python train.py --dataset="stained colorectal tissue patches (NCT-CRC-HE-100K)" --horizontal_flip=true --encoder_norm_position="pre" --encoder_inner_norm=false --encoder_num_experts=8 --encoder_moe_every=2 --encoder_patch_size=[2, 2] --loss="mse" --latent_channels=4 --decoder_activation="relu" --decoder_blocks_per_level=2 --decoder_upsampling="transposed_conv" --beta1=0.9 --beta2=0.95 --warmup_steps=270
Rows from block 3 of the encoder of a small image denoising autoencoder, named by matrix and row number. Rows with one number within an expert belong to one neuron, the router's apart. Each number is 128 + 24 x the weight over its row's rms, rounded and kept within 0 to 255. All counts start at 0. Numbers have three digits each. After the name is the row's rms in percent of the matrix's.
Before each expert's rows are labels from the 100 images, of 14976, where the router gives the expert most weight on average: "top examples" is what is common among them. Only what is clearly more common there than usual is listed. The data: stained colorectal tissue patches (NCT-CRC-HE-100K).
# router: router (encoder.blocks.3.mlp.router.weight, 8x96), inputs 0-95
# gate: expert gate (encoder.blocks.3.mlp.gate, 8x96x96), inputs 0-95
# up: expert up (encoder.blocks.3.mlp.up, 8x96x96), inputs 0-95
# down: expert down (encoder.blocks.3.mlp.down, 8x96x96, transposed), outputs 0-95

# expert 6
top examples: tissue: tumour epithelium; tissue: mucus
router.6 089:079127145102148151133135169132111100130142126139128189129124138141114160099116132079047155133104139161142110097128114141129110133112137163143126163117093160110118128143138125040143144142138094145116133150124122084146127101139127138147134113121110172116132115094095124141127127107134091115
gate.17 102:197119107106131129115156179137146149151138120121143061118070092143162125152101152153144121115122106114132126124128139137085095123139106128132096110119135116127131128140110116148116175127135101117135145147088125141122165109136117152142105124161141060123107137121139170173152143122124180144
up.17 095:168126116111159147174137152097168089131122149159094127120140144109104150134116146130074094126112103128145140125161095124153091111121088140133151155100123128087191148105117137138108164158102136088089130148143104084099090110102147151133130117126152150123111108127131119153100138108167141137
down.17 110:116125147138131099148139063164093132126107158117140135151145124154134135137171082134147148119131146134086145127147121133116097090097147142115129130124121167126143110144126122109124127112114104165111105099095101133149101106065117100169158118104144125151072134175106109138181171106110130120
gate.18 096:098112100142156108102143066096115121139121133116124087134173132140080135128168160151095113121125097145137107128114126154179148102127148114192123137141116149103117137124183120179143125085104149122126144138133137168137144172124120129135137096157144095076121105128133116118129146137154153108
up.18 100:126158122149148121095089152139183151133112129125098111144120105086174123131109161135161116115122127135134133115109088147151082139088125126094141112118136106150188148136108115084122167131133127112145113085112108109088134081142137132138129090096148084159120135116146146142125121094092131080
down.18 121:109104126140112139124133146113125094109050111123158104175179196109107136112118155139125147097096134157140130118127118100084149124132122149114097128111102126117149139127139157139127125153125076155101137155104111102099143134136076114114149133133102174091147106128139140109132105143136096092
gate.19 099:111048142151149099150110123146123137134143146127114174107108105166111126082129106097118118098101164148106115129137100139147141095118147139133085157156139116127105097129141112139108142141132134132157111142109082197123072103150152169112112112127130170111110134159121138139144130124111158098
up.19 103:128150115122129111138121144116108128138151137121140079121094130116150119168145104149158103162142080063140104143104137115127136121128135105108154103107130131126095220144140161121096180119126170161143141118109141144183146122130138140117143125158124092136119151121156147139072143130134133105
down.19 108:071126117141113173150135120158152097118152129126110095154144195122127130117139170127112104127097150131127100089114119120156132178106112096180139166180127142125118110156169136091106125126106121142131111102121126105169141140104137097131119133110130129093141082128144145148131117134163077121
gate.20 082:119140097124096089110106140080074120153095131134134093146153142117136117142138112123106110101097149137079122118169144150168121124120157147127128115137130138120074153136110134056146094139114161131103146145165151120169096160093110144145125123164132108128153106095137104128140180123113126125
up.20 091:125118118143115085143125087130176131100153125160110108134106127141095149169116132130164112151167143085126149119099119123114156149145123100131121163160145106139191124111178098167086144124154161106141145139143115152094154141111137149123151123082133141129143156155102106135138172159135090149
down.20 088:118125138138144147126093118133160125127107135112158182145120143125088103135117129182166128139127126138105123104135094135137144075106140125104166100111129128091105088133099132126147174124107106135137119043134136110168138151149122083160101107079123129139121157126130080113093127154121114128
gate.21 083:105170152183146122127098123135116150124119131117139157122132130139164138130137172165089123109102130123130108122160094129166125128098120144121106164104116140122204127129123122123116169132090134137127135155105100113074159158159113184109099104140098083081121124122149149155105144128132145140
up.21 091:136202149100130120143167173108113136147108113127139115098120145173167118136117078146119124151107161159153150109153139103103136110160139102133097154119119109121094103139126125091128139151132142144077155116155127090143146125122182094116154132125132115161158077167138104132109143139146141123
down.21 084:118113151129111130141116122105077118123138097100091160150157133134133137129173153124133135111158160090102165109119123137145082155129145130141063092122093099152088141108114084090122153156128105136121156090100102155153100112106113161140101124154150115106106118117122127142094116177106114126
gate.22 131:103114140095108140131119117115114107163116131130141129152153195145079117147124122107110144102109117194149090106157143147153131148133144132164104110130128128112139112151166113154133155148142118129090130129102131099146117110152144142138157100092090205100123129126090122161153100106164124106
up.22 094:128138119139150123144115148088164126112114115137145047108121101108156116134120134161188123151106107114105166112106122093121142134104133097109187118133130146129131161131133158122142107136089154150124118148137172125100143134111155134108123101194126102116127156138178123111167144131083141121
down.22 097:104115133114147159139160146135129082140156122113121122109133144174113161079099184097107113114114155152146141146136114133179131127169146139118145147111108138142126085118169127094099132143126092105141115155125106173130106141089142128112106089085117171117158093080124107159142120140148114114
gate.23 090:126194129154082098122154146098110131144127144133126123123133136124154123084171121154091139117144129107093146132105138125166166082168067120122122144128146103167072127095133129079094128100098157113137098133155107113151125126124105120093103137141127114143133157096108141114133120131135142169
up.23 089:135107112145129128141134165137073106125127125096096142088120092108118111147109130183132099103126113138120113099174124116087100131117128109081150131203158134116104176131106143126111081104158131159133155150123128162082137128137129157132131131180151108176137147124125114129127155116117123132
down.23 092:139183154138129096131104138156144136084121130117124115151088148125097137083098125117143124152150121085187150158140151117106153173096132128095146125084122156121133167108161121155145159132115098139099105132131125089129120153114113130124124172129112131155140129189129146136156123082101094131
gate.24 109:104150131158111136125109128140107128125139165126114149127099129173132144096134123123105131165125177134129114155156097134158163126147127123140106121115131148143193056121135102172123135118147128162150127162135125124089091114171130175159124139081096194123156134139109126127139146139096141121
up.24 126:112160125132106096105139144125102118132102150103093109139118077106154130099172115150151092169129109101145139124124120124104136110139107116090114151161155110120099188149101116069105143107113142128174101126144131157151161150147108133129116148149138095176132110170165099138086133127117143136
down.24 114:120158128121144156148148180130171136145126130135102117112150144112117132115146192130139148108135152133143087115135109139137123155141109130187103130148087158137141132120157129093149137118117137129107153150120128094163101114122136106114142108109085107058129079145127111161081157157134075112
gate.25 093:084149141161147117121144109121117161120075160108134115145138122159135140107149125120090108128127169108119148168177117110179164117123130151092137133118153116141138112124137166133114150105111149134134101135145114193097149164117125102115105108116147158081183087103120118092109151154137138130
up.25 099:110178159080125105126145132106184115157145116127113145132163133144110112167112162118109111137089146121112126133106147090155127121153108133141122123150107109096148136129111166133152123169088116120127172170131140123106164167099142104144111130131122095135107126065175120117127169129177118138
down.25 100:109100159155122128100113114136118147127141117150132137099091073113104109154147075111142139126102087144142119114133125152100108109157128106123146111145149144140139104141090127133141093078104126122153165067161099151111078143140108086137168115125132131155121176148113099136128138103110169159
gate.26 079:086164105142111135151160128106091120161148152141142094104120146114126124084107067080117119160154108141146151136112122101114153139199125126154130149117130173129114151119127148102118079153152137160154133128146108159133125127110096134124158149161111100119135142173146111135150173114136157138
up.26 097:179149092156126131125123186115159127143109132149104102103123086093140080105098156116125128156097122114116125115096135153100096133126132113126124106128140111137154165179128117123121170110130128119115144087137131111081140117128137126105122151151132062147135168123174150119153171081112131140
down.26 101:115121109162122111122149165137175125150120100144137068148129155107137123147111125122136120181146129053127129113093126121154135161152107140093106105101139151116109174114104085111133112101161124105106131144113151120089160150124134176140123121177123154111147120165138101165101136118154116133

# expert 4
top examples: tissue: smooth muscle; tissue: lymphocytes
router.4 118:154165159131160148137150110139178130142134121140131144145093127134145104141158118131148146138116116083108118126097083155104202138166152119130080091140111138101119143132111117155139117100132124140127113122111120160069129076122138143145143159066115150143117147148131149125072105129109113125
gate.7 086:126139114115158114135148169140139111113091107128174111131155122124121124120164156126123118147137143106153121179111103155135122124133158122110099105147118169119123156129080135089103135175119110123108131123112142110131154084168125158141147136141214149112167125127160120178082167148138121125
up.7 095:117151116112153121121131135126162128123081106164143140149149116083113107112135090081084110155123119155142108145116136125124210136162151126111124139114136155149111159142146082103123114142132140133118144139156137087090158116151105098152117111155154157138165095119180123160101170118118126119
down.7 100:123143114140125132113131106117137154100131116127087120153130116081136137123148091140159128126114123092135116123086114168136141147171142140072158150148103140098126115115142149098123105137108111154094098128130115182137110092122122080089126156133099159142115141212100137082127152159123124104
gate.8 104:117126111134120130127114200126105178136155172112085082124099111111146125121072128151137134118123108046141133133139126152098120184147148136130118164150135103130091115131134100148112097101135126115155136098135098152138121123155130154140128119102123129145149122174159133145180136146116133142
up.8 098:111137115142128106109134139123055144109073150104092081104138129135172156086139102160110119145147139088139137117099143106133089133084110120084152166145134088167110134137137139104114153124109134146155121141123165141112157181128121154113132123155130102114143108109133100141113133152115088156
down.8 105:143109139099133127134136198120124123102121102118123124117095149108157144161117066135141122098132154106141149120114109098117168119127154098144143144149130132096154121121107121080127153151146114114144120082120081161055098122105134132121137158089101172136121104181143098111114121122119129109
gate.9 096:160120112147121136148139161141123148141135124110127090099112099153173110143110167105152126130111133097096136148146127118105108131141137125090146119132153140147168118128075131158127123119124121133130108144130160149139086129120146091145120185170112089148148087159185114129147143102103208116
up.9 106:116097109117115138125109114136064106126097161094108140145118142122120153151105148111110096124146132129151150154167095138138076125063104099110099129123160124144135108166168091111121166143114095112107144167154121093110137146178084167121121113122150175113134107112116124144134138119120105137
down.9 099:155139143148112118128143135102114131158178148140132123113109152165131110127113079100132126138142100096123165158120126089091137144112120140124144148167126102135140169118122123137076117110142130100127163126141138172196103130150148119133067108167130119097128105202138113152138131128120101148
gate.10 089:143138109135109113144132168131130150130080104127134113134092133083140114195127150119118119131109115042157125151092165098117130170123133154058122126089149147104138136148106135103106129116154146138126125137119152125098119169123118124119143094156140093115145096123152140143091117098121147149
up.10 089:176169128138141124133118176148104127174166179142150157159149131130163140167113108161138131122110105154135142138152120156152186106130142103137149112120135134132201089129141147126128143087144092126104153156117163112065131121125128138143125148119137125140131116133112135106159121119148125173
down.10 101:099119137103136124123113157135091136135180145104102154133132184154130127144108092137116088137172134136112154112140116152162140143133155151139134140108167085162120111122108128139124113122139144063139130080115139137156088110148135165118122129203142158102142132120096103115133142145111122176
gate.11 097:154135114115150147123113123133133125130135143145137123112091091135166101102093123156177131124127117048078122134158125133120153153161141126081087132147126128129154150099117146094166080121117118081130126129136119148081103131103138101099133159098121135153118125137185112093164105126122140119
up.11 105:075129129139131121113096139125095123098144149159158149126142095147162138112120075163136120169122133094108134171168109145100169146163150112096149128119114105125190133135119107158131108128112093163108146161149147114082096126130121150130137125100151120120148127106173092099156139132092133146
down.11 098:135120146146126124114146145136138147148124082090165146141127121086119142149145165156115112092118107116153149128115129094134066097095139116089165099121147136136101173150136132103095133122112179143137150089121091161206150124116139134132134159107132155141128131078123102153149109118139129114
gate.12 110:138137114177109117106136095164121141098110168085101123150142118158148160103114148146147123147166130110130115145133139113178079112125099102152139133188124097150114131076131109164122176131117147112132094137136119125119168136132090094077094137113111127159136112101106117126129144134098102152
up.12 095:163170112130111111133153186130162131143154123162140141147087165112141114099129138117073132125135130142167129137125146115126119121152154137134121138080137137127091149143132151082114107205173118118119161150112163076174133143132128130145113130131101132148146143103124090125154111104161117151
down.12 108:138111108139116142107136178163120083116120109119142171126092138138134111113147209125110138133151137146114169155129126106106106142107083125103123135124133099124132138134125128074110138152169104140128127143089118122115204115117110144133129151153127137109124127076117161093116093102134131174
gate.13 094:149091109146154130109112058136132115133142156128097184145113142149139110132140115163157116113139138114136124112122116164150101146128124090129100087124139143113152109141136120153112115090133106141112090132110093146122091091153127132134175153072127171117098158154082168140119100139087137123
up.13 137:177102167123141146161088044152167122147146142114137123131074147117134116148107141156180143107114108116133108119099125123111125140118150125137110105117128138145145094158132112160134123089127111136107113123108164179117119126117150135133132187060121128116112150160109144152123123126097134120
down.13 100:145113160091099103143106186137150124106140102122105149166087141109092119147117157110131142135119126053152135137113118140126146159068123135108130134100133110119145135151136103069138131131118135170097110148159134163100141108116121159128113150143093151119112121111091123193132120102131145136
gate.14 088:122151115154149124134150161162146154127134119131123129139138129133116103111141132141140129141126110176117100126074096183128137113151122119130117133139148146121140129153103095060173111166129096091160118075161080130142082092121162146128133130143117125157118103145131127130172090136116187124
up.14 103:120105147124119134151151145135073144135164153135152141058105119131148098178167155119158147134124106117084150140173101124139156148130172112108098118154156111132145146147105115105095154092152146155114143114135142167120127100100112117126132120143141094164114155103121163118078108127132161124
down.14 114:145118134098140134136120098150132131111114088120125126107155141106119128121136095193168164124100099156166130132093166109113144113116125115154166117113088163159104126120159166141149126120123096169114141125108125147079120139079132086116142124067134142099137123126063131146137116129107098120
gate.15 099:128079102134144136098124098132090127131179142102099143132088108165140116106117161126154115105135119119157108104160115141091143132128123123119149074132117130106139083128113161199138119106126102128120118111148095158103114136100134096131115187121121167177113167149153163123129125138133159125
up.15 094:088169137136105105116147142167116102108118157117108133151158133134161176119148079137158106138129129063078163155148167105125172114144098125111167126098158112122101153098160127130134123140138129120117100158125118122098110109127121102150132143092173124132147095141141109105130161120138084143
down.15 092:130152093132086129134097081132122107132143141112168139107135126119156128147130073120136136126103150167161152112184144142132106085201120126127145135158141147135133121117116155098129112145071138159138124119113101120193103122148168111169122116147158138160118103156142134125097113120114111129
gate.16 101:096150110134133102128153133110153136139088136137132127121096124134163127124139102149121115155144111070155131150125124125128145172126159089093144157135145138137081144142125118057128127162127114120130123102142100141144118137125141155135117048145158138144170101139171107097107173127096164103
up.16 081:107134126135156108127098073138175146136114160123143152126115123147136134097181185162158106121115129133108112116126086148128125155085123077137112140106174140107129175124115112156080146110130139104100102141184154127145164124111147136122121151093122138153112138148151145137100130123088145101
down.16 093:091134100137123111109144076129120176144144109151152103134106120105127135135130073133128150118092132131147132111114118116151151119146145104158104154151133147143092121139140133129142097101131141094159132075094104188184134137152121123138135095084090148127113158102110125083130115075135162115

# expert 5
top examples: tissue: lymphocytes
router.5 106:103096038139105117122166149135100153125130152131096106114116088148136114153183108119097123148164145158110134143089141112124145134141106124126133181128119116142099106101131141126114115160121133134188126126134103090164101146125122126110124087185128115128138122141176127133119132164114132146
gate.17 101:147132144137102118094140126162103102119137153109095125141104120125105139094153146160096123176157179115158120149145160128133119095123122114153131136168122104139126120086129096131113126139122160130141098158131077081197126124138133133116108096100151148121136124146041121113118136134104113150
up.17 107:131098070096146140153126161098099148130150160139095141098132092123109107159125103103139143146120120140139110121116120105093127125129162122075136189105098111176098101106137110104136123132115135164124126130130156125185065149116108113123136128171110111142115141182131114136132140119110169123
down.17 105:147123147135111145123126119098112115102103121118141119106147137120140120117145110119158099142159077134148138154140080152102126139056136143125128096142190118122138116134108096169086142194133159092150170094133130149116112103149143148115127097133196140120137128155123133143138135122104136167
gate.18 104:160145155131111089146138195163123106111138150091089152141136133146138107104143179135111136122170151120128130129121135152127121107099148098086081125131089129125108130132115110100102141116126124129123120136179101099149154157161104108132089164206135122143114147128088109110104135144125126144
up.18 097:064106069098108069144157117087118158130109147164142095136119140126148110185137095116163146124107136157110144117112140136130121116120119139112142167114115133101135110108120119091149142157123136122130150115153148128157085113158119105098151106113150108099165123196154135142110155143124127143
down.18 102:114095137136174119144140092119096159139125134135138150080117139158201094122118089127139116114130106165182133124110121134090128121080116147119110116121168129148106122115111083105125149104133108111159144136134126138147122118109175121100135127107174081158152165139102125166158123126123162145
gate.19 130:080119116137150095089128110138132115108103135094111129141156116090147166113119135141137087141153159162115166150148129156150094113122154101136105149137174092117156110143146108115079161134100180093136118144147121158094136114147094138121092108134134122103162086133133117145094165136096137157
up.19 097:112094132140112103160126162122115139141074098148145080109135158130148130100138122122134118120095157152152151186139141085078083162137109133106154124117139130140159136157146152123118138109121140134129114115159152147159116112114132129118173154098132129120167105135181091088123137139152133188
down.19 099:115164133121117130147151125165145116145144139116101126177117177141120124155122103146124102118162133120107153095106160165122175144131121108176120127083122132150101127129145100081113130101110139103109145093098188128122098108116133111108117125166121123081098107164090123189125113124152109137
gate.20 092:070132139113099133077128129158193139133139093112142084132124181088105137115104119168139127163117120134148131141137098158117119150158137124142137122101134102166132146146146140151129149139095186116098135130146168188140142142143161114139113139155116106124136130124169094134130148105114091145
up.20 086:122125149128119110081139172142155123124139095099103183156099152125131147088090166151115168171111119141118129120117137160084135141159103144100113089173133163122127146137108120078130134109137106121125128112131084157124136100115124149126121172183143112138150138090146124132166140122139164103
down.20 094:109163137167133125158143147112133091125145091106145130113134139113127132133128109163128175172090146101136108152133186157117184131101133120115139142120117125133131146181153119069086106149147116080119122116113115115121132153125151134092147100151109151140142083127149099103090129086158112143
gate.21 093:112096088120127129124113117090162120121119132138121100089132142112119116142079139092073178123153171160105115124169141114163119163162125117152111191119149074150150109127103128145129120113147140142099130163144111156118146139126167124142135062130137146129129092113118110132147096130119157138
up.21 095:141078140119146131147166126135158120137121126095165141150111160105102146118120122108135102078124140087146129157120113157092123164144133121158131108135125130149131158148122110126125143137164069109101186130090111115157107135125120109129089150071145135140129119177133112117085147083124104079
down.21 092:091131130110120086130134169146184148146092175123160147124111121133165152147125173124151123121116142124117100113088158146134109129173127158162148118113160124129143085153126153130140074124143133116126146118151121145171085121136141063135168084126116118180130146153144126140122131125148115121
gate.22 100:109137144134121120115143057148155124119102140116124071130128117114150154071138108145150116122159146090115144108125126136160104105121131091132100104182163136136148112096172096137143166144126133120118134152127098083135157155122135118138090130111102128109146081136124126143103075123081122097
up.22 078:109116088122138082136120129119135187118142156124119108145126104100131158116112128184156114133124117086121183107121179102107154112139120164151131135070135092128119137115113120139125124121128194139158080148131184166120116154111171127110122133112126118096122111145133120137113099160105136131
down.22 097:096142140141124136134164129152108160138153145135141082108133135088119091133127136119135136128138125151112120101085180143124129132138139123120210121101115122146123116103143138158175104078161119166123135128123166127130163104107118101142157094124087125160129196166154154153142110136114123124
gate.23 085:154150077103113156163106173128130115127131095145120114141100097118176097129121100122115155125147157134116110144098138154135130161139131123129156175120156154164151117125102105059159129107133136124148109109154076122098148085115131151151161087164129138156132145083136119131140128134090150130
up.23 091:122102143073138124155139113146091104116085145114133144140126131162085120117183130112135124144111147166133121113129085131123100138070128096143164118079120137090108112120170118133118130171152086128081150100123151102189130126140138143123152146086114138112138145156119151151140124128157120100
down.23 098:120152134146112095112159118118174144133145130099124127132106171130084091144127159158098141152147111140136138090128178113127105118158137123134110135105161147116155126128110145140136105063137099141135116127160108119180144091146141075113157125138092075137125133117119143159137106153179127172
gate.24 083:122077130142129094111134084148133080126113134124142128116130133120100158100113124139105139146078122093111105138106123120118050113118123121175163131126145102132122096120177153157088114172109137163115115079124134130181131130123128098109103141114124116147095102133108078150137146136158119146
up.24 100:133142125152113136152127160084112142163130115155116085114086114143110133142146089108167126146123118125148078132092089146101188120153140135139101171148131124085115130092112160127133134110133115153122119139135163097085126120120119080130114093182108110152135114109091158130104084127149143118
down.24 096:112117105130094140151129120142117129137137156123138126115140169127108087128189161106152150116142136109129099090193140124129130146161098144131099102132092144134160113127163111132098124125150103145114135114127166133150141103108154093111156121121097120107138135058110117116094083137115063158
gate.25 103:129087125082092127123107162123112056127119135134109126123144180131105119139181158099102120110148110083123130141140136103148051141134090127142156143094109122085119149145166131098102150126120148140122131142121116105166142188142147136141121105164117120108142136145140121122109130147158125118
up.25 100:108150106137171163126111091134150118150122113124130135139152137103160121108086110150150133136114139092115101139105132141110222099176172130148097116127125143140119137105165130139136130111135087126115099124137153151077114126109159159149182142115133107134104126105151146095160159161134127137
down.25 120:135096138128120127151136093100141132159144125107127142114133143147115119119145207139114103143122095146114101113124160112132079116097131156166153144154085152151116120117117137079141112156166124172132143123129112107220131129121115084132119116137131129121118142184097118107149132158143109120
gate.26 129:083107057128132133099169149123102132119098125143128067132113099160127126144161087122103119124146121115140130156068130119160150146124115130104128188131097136126117141123114124091115147163141122148123125090168163099169107132112143138131111080106135130101149116151120116173105132155138142126
up.26 101:157081150111131127115109107173134097127133124110131142132110148125144140143139115129153154120111119160130111136135103081130111135123138123151149103167141169147138122134102161119154113170153119118035116127108118103099109153117116122121148171112121128090125134184109128085200149121134150141
down.26 106:145129119120102120153138147123140147131157119168100143132130143123148102146123156105129124128136089109101102114131153155201146156155130139128115089092111107151144149112122134052159132100139114139108137124131135116106157130114142081098126110165130138098110137045147117074148109112140125151

# expert 2
top examples: tissue: cancer-associated stroma; tissue: debris
router.2 083:138165136095136150159138161097155106134100091151161099134161137086143128132112178097136155093074111133145112122096138116102148146109145144127133131120112157127114170152134129097154138134158112161085154143104170140124162163107124124119146153113110107113124118053148128139142122102138096105
gate.17 088:102110129127145138121090111128109109110162128136128072139144132103158129165113134126129111107150142132167136138144108122140110117110120114113097170116163141125137138139150110174109163155138116112109126149103144126083132091197154177134117087126119160099142074161148104158074164131109119135
up.17 074:117102152099127094125169133123121127115107128149131119162153123109127089130156105104193119117096134190143147112123108102074145092151112140164138176142095130125105127126145147096106128151138105124107144076117147094123133126129107134101147140097143139106157117160128105126183129101162098156
down.17 079:201161146133133108135152118098110138105146151147136109079136098102107077138146203130106115113161088122125112146082111123142093144159135129146096127086116100115135133130128134163155079116143107101128126116141126118116134132134127151083120117145140112165112143118184107137093129138127115120
gate.18 125:115104112113160135150103115107155124137104119116142087139141110112115138118120130120118115132117123140128134159119085148110077161101153139127102160115143131119159143141135063195116143128098129113137149148140149109151156108183125171172121100171167171122133096122150104171083126130119120152
up.18 087:118152136112084105133154113107104129096111147145132079148157114117119126081183103152196117125134113124129123128097124084120094150132118131142144084157120139131119169106125143162131106090130150102126106116135155151103078130105110155082112182155115119123103139165121123166114126139123102123
down.18 098:131129125101100155135127201114137126124119147132127120100112132118129139136127170159099142124145151039142088091106130142114106161127100101123154156127101110153117150104116128120155126118135125106113141102120139109079113097125122146127142113179093127104135135133169158183180124125124138096
gate.19 111:104136104138119099121123149125121130112112135095107105098156111146121173159135130108093094169146176174096165146151117134161117160144099118117102149116168111141139121127125124153123143113088133104114097165162104158068094133126116120121103080114137128085147092098106100121110153140106147143
up.19 084:133160159148113121088117207178091142102158138109137132142107112157114148108099116183150147147133136127141110138109122148133098116112163134070097111138105127121131094129157133105130107141121114127101120089107116122129147096131148170151130155163138112153104139158065141114126114097110116144
down.19 095:124102119114125113126139200127116122103133116123112166144133109136146177158137116105108123162225122124154158109132122112119137153143138090137110134130150102116126124090120145110115107126144096102181138114150144102137108109122106121119131095134124153124148130088094125072172146133107139169
gate.20 092:134202155141139131107139104121111140126097130140096155168132125128123118123146095137166129154098121115145143111072114166146134066117140108108107125175119104113163119137086112097108173148107141157132088121119129145111147082109102154128135150097107124184125143099125141136128127126094139104
up.20 098:120127138126128109155110116136130141129150141120122083143118136145087108117136048122151139132155155106105140109110120144086117157170149123136126113127081128124145130122108134141160095092133131137125112090097117163115076153132129102140143167160185154151120137220134130133111125131127114137
down.20 113:104114124115121115152144144111158135110108123129174118127144165126112147132128154147162113159149136075123162120116132143115129184126133144167106146102166096151136143118142125096100102110101134072096121128124168135111130105130149142136125139145108158077157100182184121149140146182108109143
gate.21 112:106107088123122106109120112145141146100137120089092122146168112145109158126159153102130091141133165139126143143146111136156154164123150139149111175127149108114104112089178115195106105180107109107135126126159111126136136137140087128115107115131150189095154096095099122133118126140103121157
up.21 089:120091163120141148174161163143158145125136108117136130082137145161184131117111183164141101105108120153147143135114123128139101128099124137145158113147121135133077145130143120099094121162120123118151082097132124095103188130114123176100107117121139116118141136071131163169145120121125112122
down.21 104:140159117120127172167127168125116132139137127124146175114113124155152168163111138114099138133167123140117134126118124124119135074142159129146130164122154100103112140096099114143145162150143119113141127085113095090128156147158129148108130104127147146183084122061083134074150117117126124151
gate.22 084:129194128133160098116091118139142094074105120121150156156139095108151154132117109129099137124109132093127150155106090174113098147128150129092090128117135181132164133146103084113114151157141111118105121145129124114146171090130103148151132138130137189103139114145122131108159151092129133110
up.22 081:111170119089115140084107113074146127117129174154178114123141129110130109109137124140160118104128075073128122125111086147076154137130094120078121115115135114101126169130121131104152143123126120133124132108140093114092121109107140155145146130125139064146136137133186120160093124110142127121
down.22 099:131131097138128129119144138107136141104139123151111112131116116132169118096126120145140140107103075110118117136126109129143127107156110133118094073169079151099131152124138144017096127128114129152101084111117126126113109108139119086129136113158143085120127130165155124108117101128121140072
gate.23 094:137118131138123118117101057129139138114129129148135156135145110120121143126143150146150154123130108143091155121138141121133127125182130130154104142148154111131084141146124110186130144132152099116140144107118118116214222119156161115133146126142146141120118167100097098138124106149151106111
up.23 096:110146151102108124117124116095124142106144107119127106145189140113090117142143125097109138124152164138084138127110119132150178117201126129158140123143148120095129123116148127157132154141118114106135107069132146089129129076130132130150124115079176138110107116159061107150120118144134138098
down.23 092:081145120117097152118141123092165116128139124093131063143120126099114146139100127108090173120099157104138086097111119145091145090128115108138099101116086143120104180101127104153161145134142153122099135120117153105201178156123127125125112138092105138132137130107125139122123123137159137133
gate.24 077:097171132129159080140100207102138159105104149118130156130129111108167137093143113122086088159153106106166175155114095144124137111147154138124102122101128109125118136099103101101091150135115136107149134150159113166103154111138134144142119140103143104130164146128159099115118144143144134165
up.24 095:093160095120127132164101097139133110102095128139124125104139120135102109175134130122088143143141111154128131139118109104155184128131122164112158131120129148143146155100154121118151148140144150103119128146144148024092094142137129076097132138076132154096154130144113121125123143127166135132
down.24 094:143138124165147166113128071146147159144137113144136129123100165120134106129161148165134161112095103133114151111117113126092098122123146106147116128124106159135099138138152141158170149171110120128133126220133140144100144114095127102171138123094106142112108143194154140105134127103109126114
gate.25 091:123127135095102134154145055109123158115130169133138099067123118127135100155162162140138108147142081157072136142123122116137088114144122143130154168109146112127100146134096163168143124115118110131105160131137141096082143131115141125118120052131111101103152132105143126137108109148125143136
up.25 078:136149129125162130120094170119092090133089084112134108155116142114159131108122104129148137105129140115166127112150120149121149150099160139074136131127137134121126146157196136101114155114158147171105149162101123124124144108139121106140127182165140124102101131109159155123150159058148105124
down.25 085:132092167165095073126128120143086118099129158110117128132119155122116151174136141138141097133168159170123170167124102138133129117097118094099117141071167095137115134125135125152105118167110128110141192134119133116128106148130104133127126128081111117121146103154114105121139160105114106178
gate.26 080:116131093119138152138145168121143112138118116177105144157151158107126127112129147116127147153120098122122131160118124126064173180107177133140135139100133101088081145117119103132144071078139129123100136111111140143181123142138117141087124143154137117083162129151143142135153101106089111134
up.26 094:130132101131161146117144147117152144123079119124122129129095128115112146162141140160147135125128146125145118128103118146160121121116158111090153143144119110118122103122102124050119115152124123153117147164171107089121152126108129139162137156166119126128133143039162137100149154133141204126
down.26 090:139120127143119107112104141122130128124129129094138089106114075112157088122127116120141104131145114089120150098098152141124109124153150084065148107140174127124149105108113107072097123083117102147123136119135118149089099137126112120114170120157121106107131160152174113109162122157149129193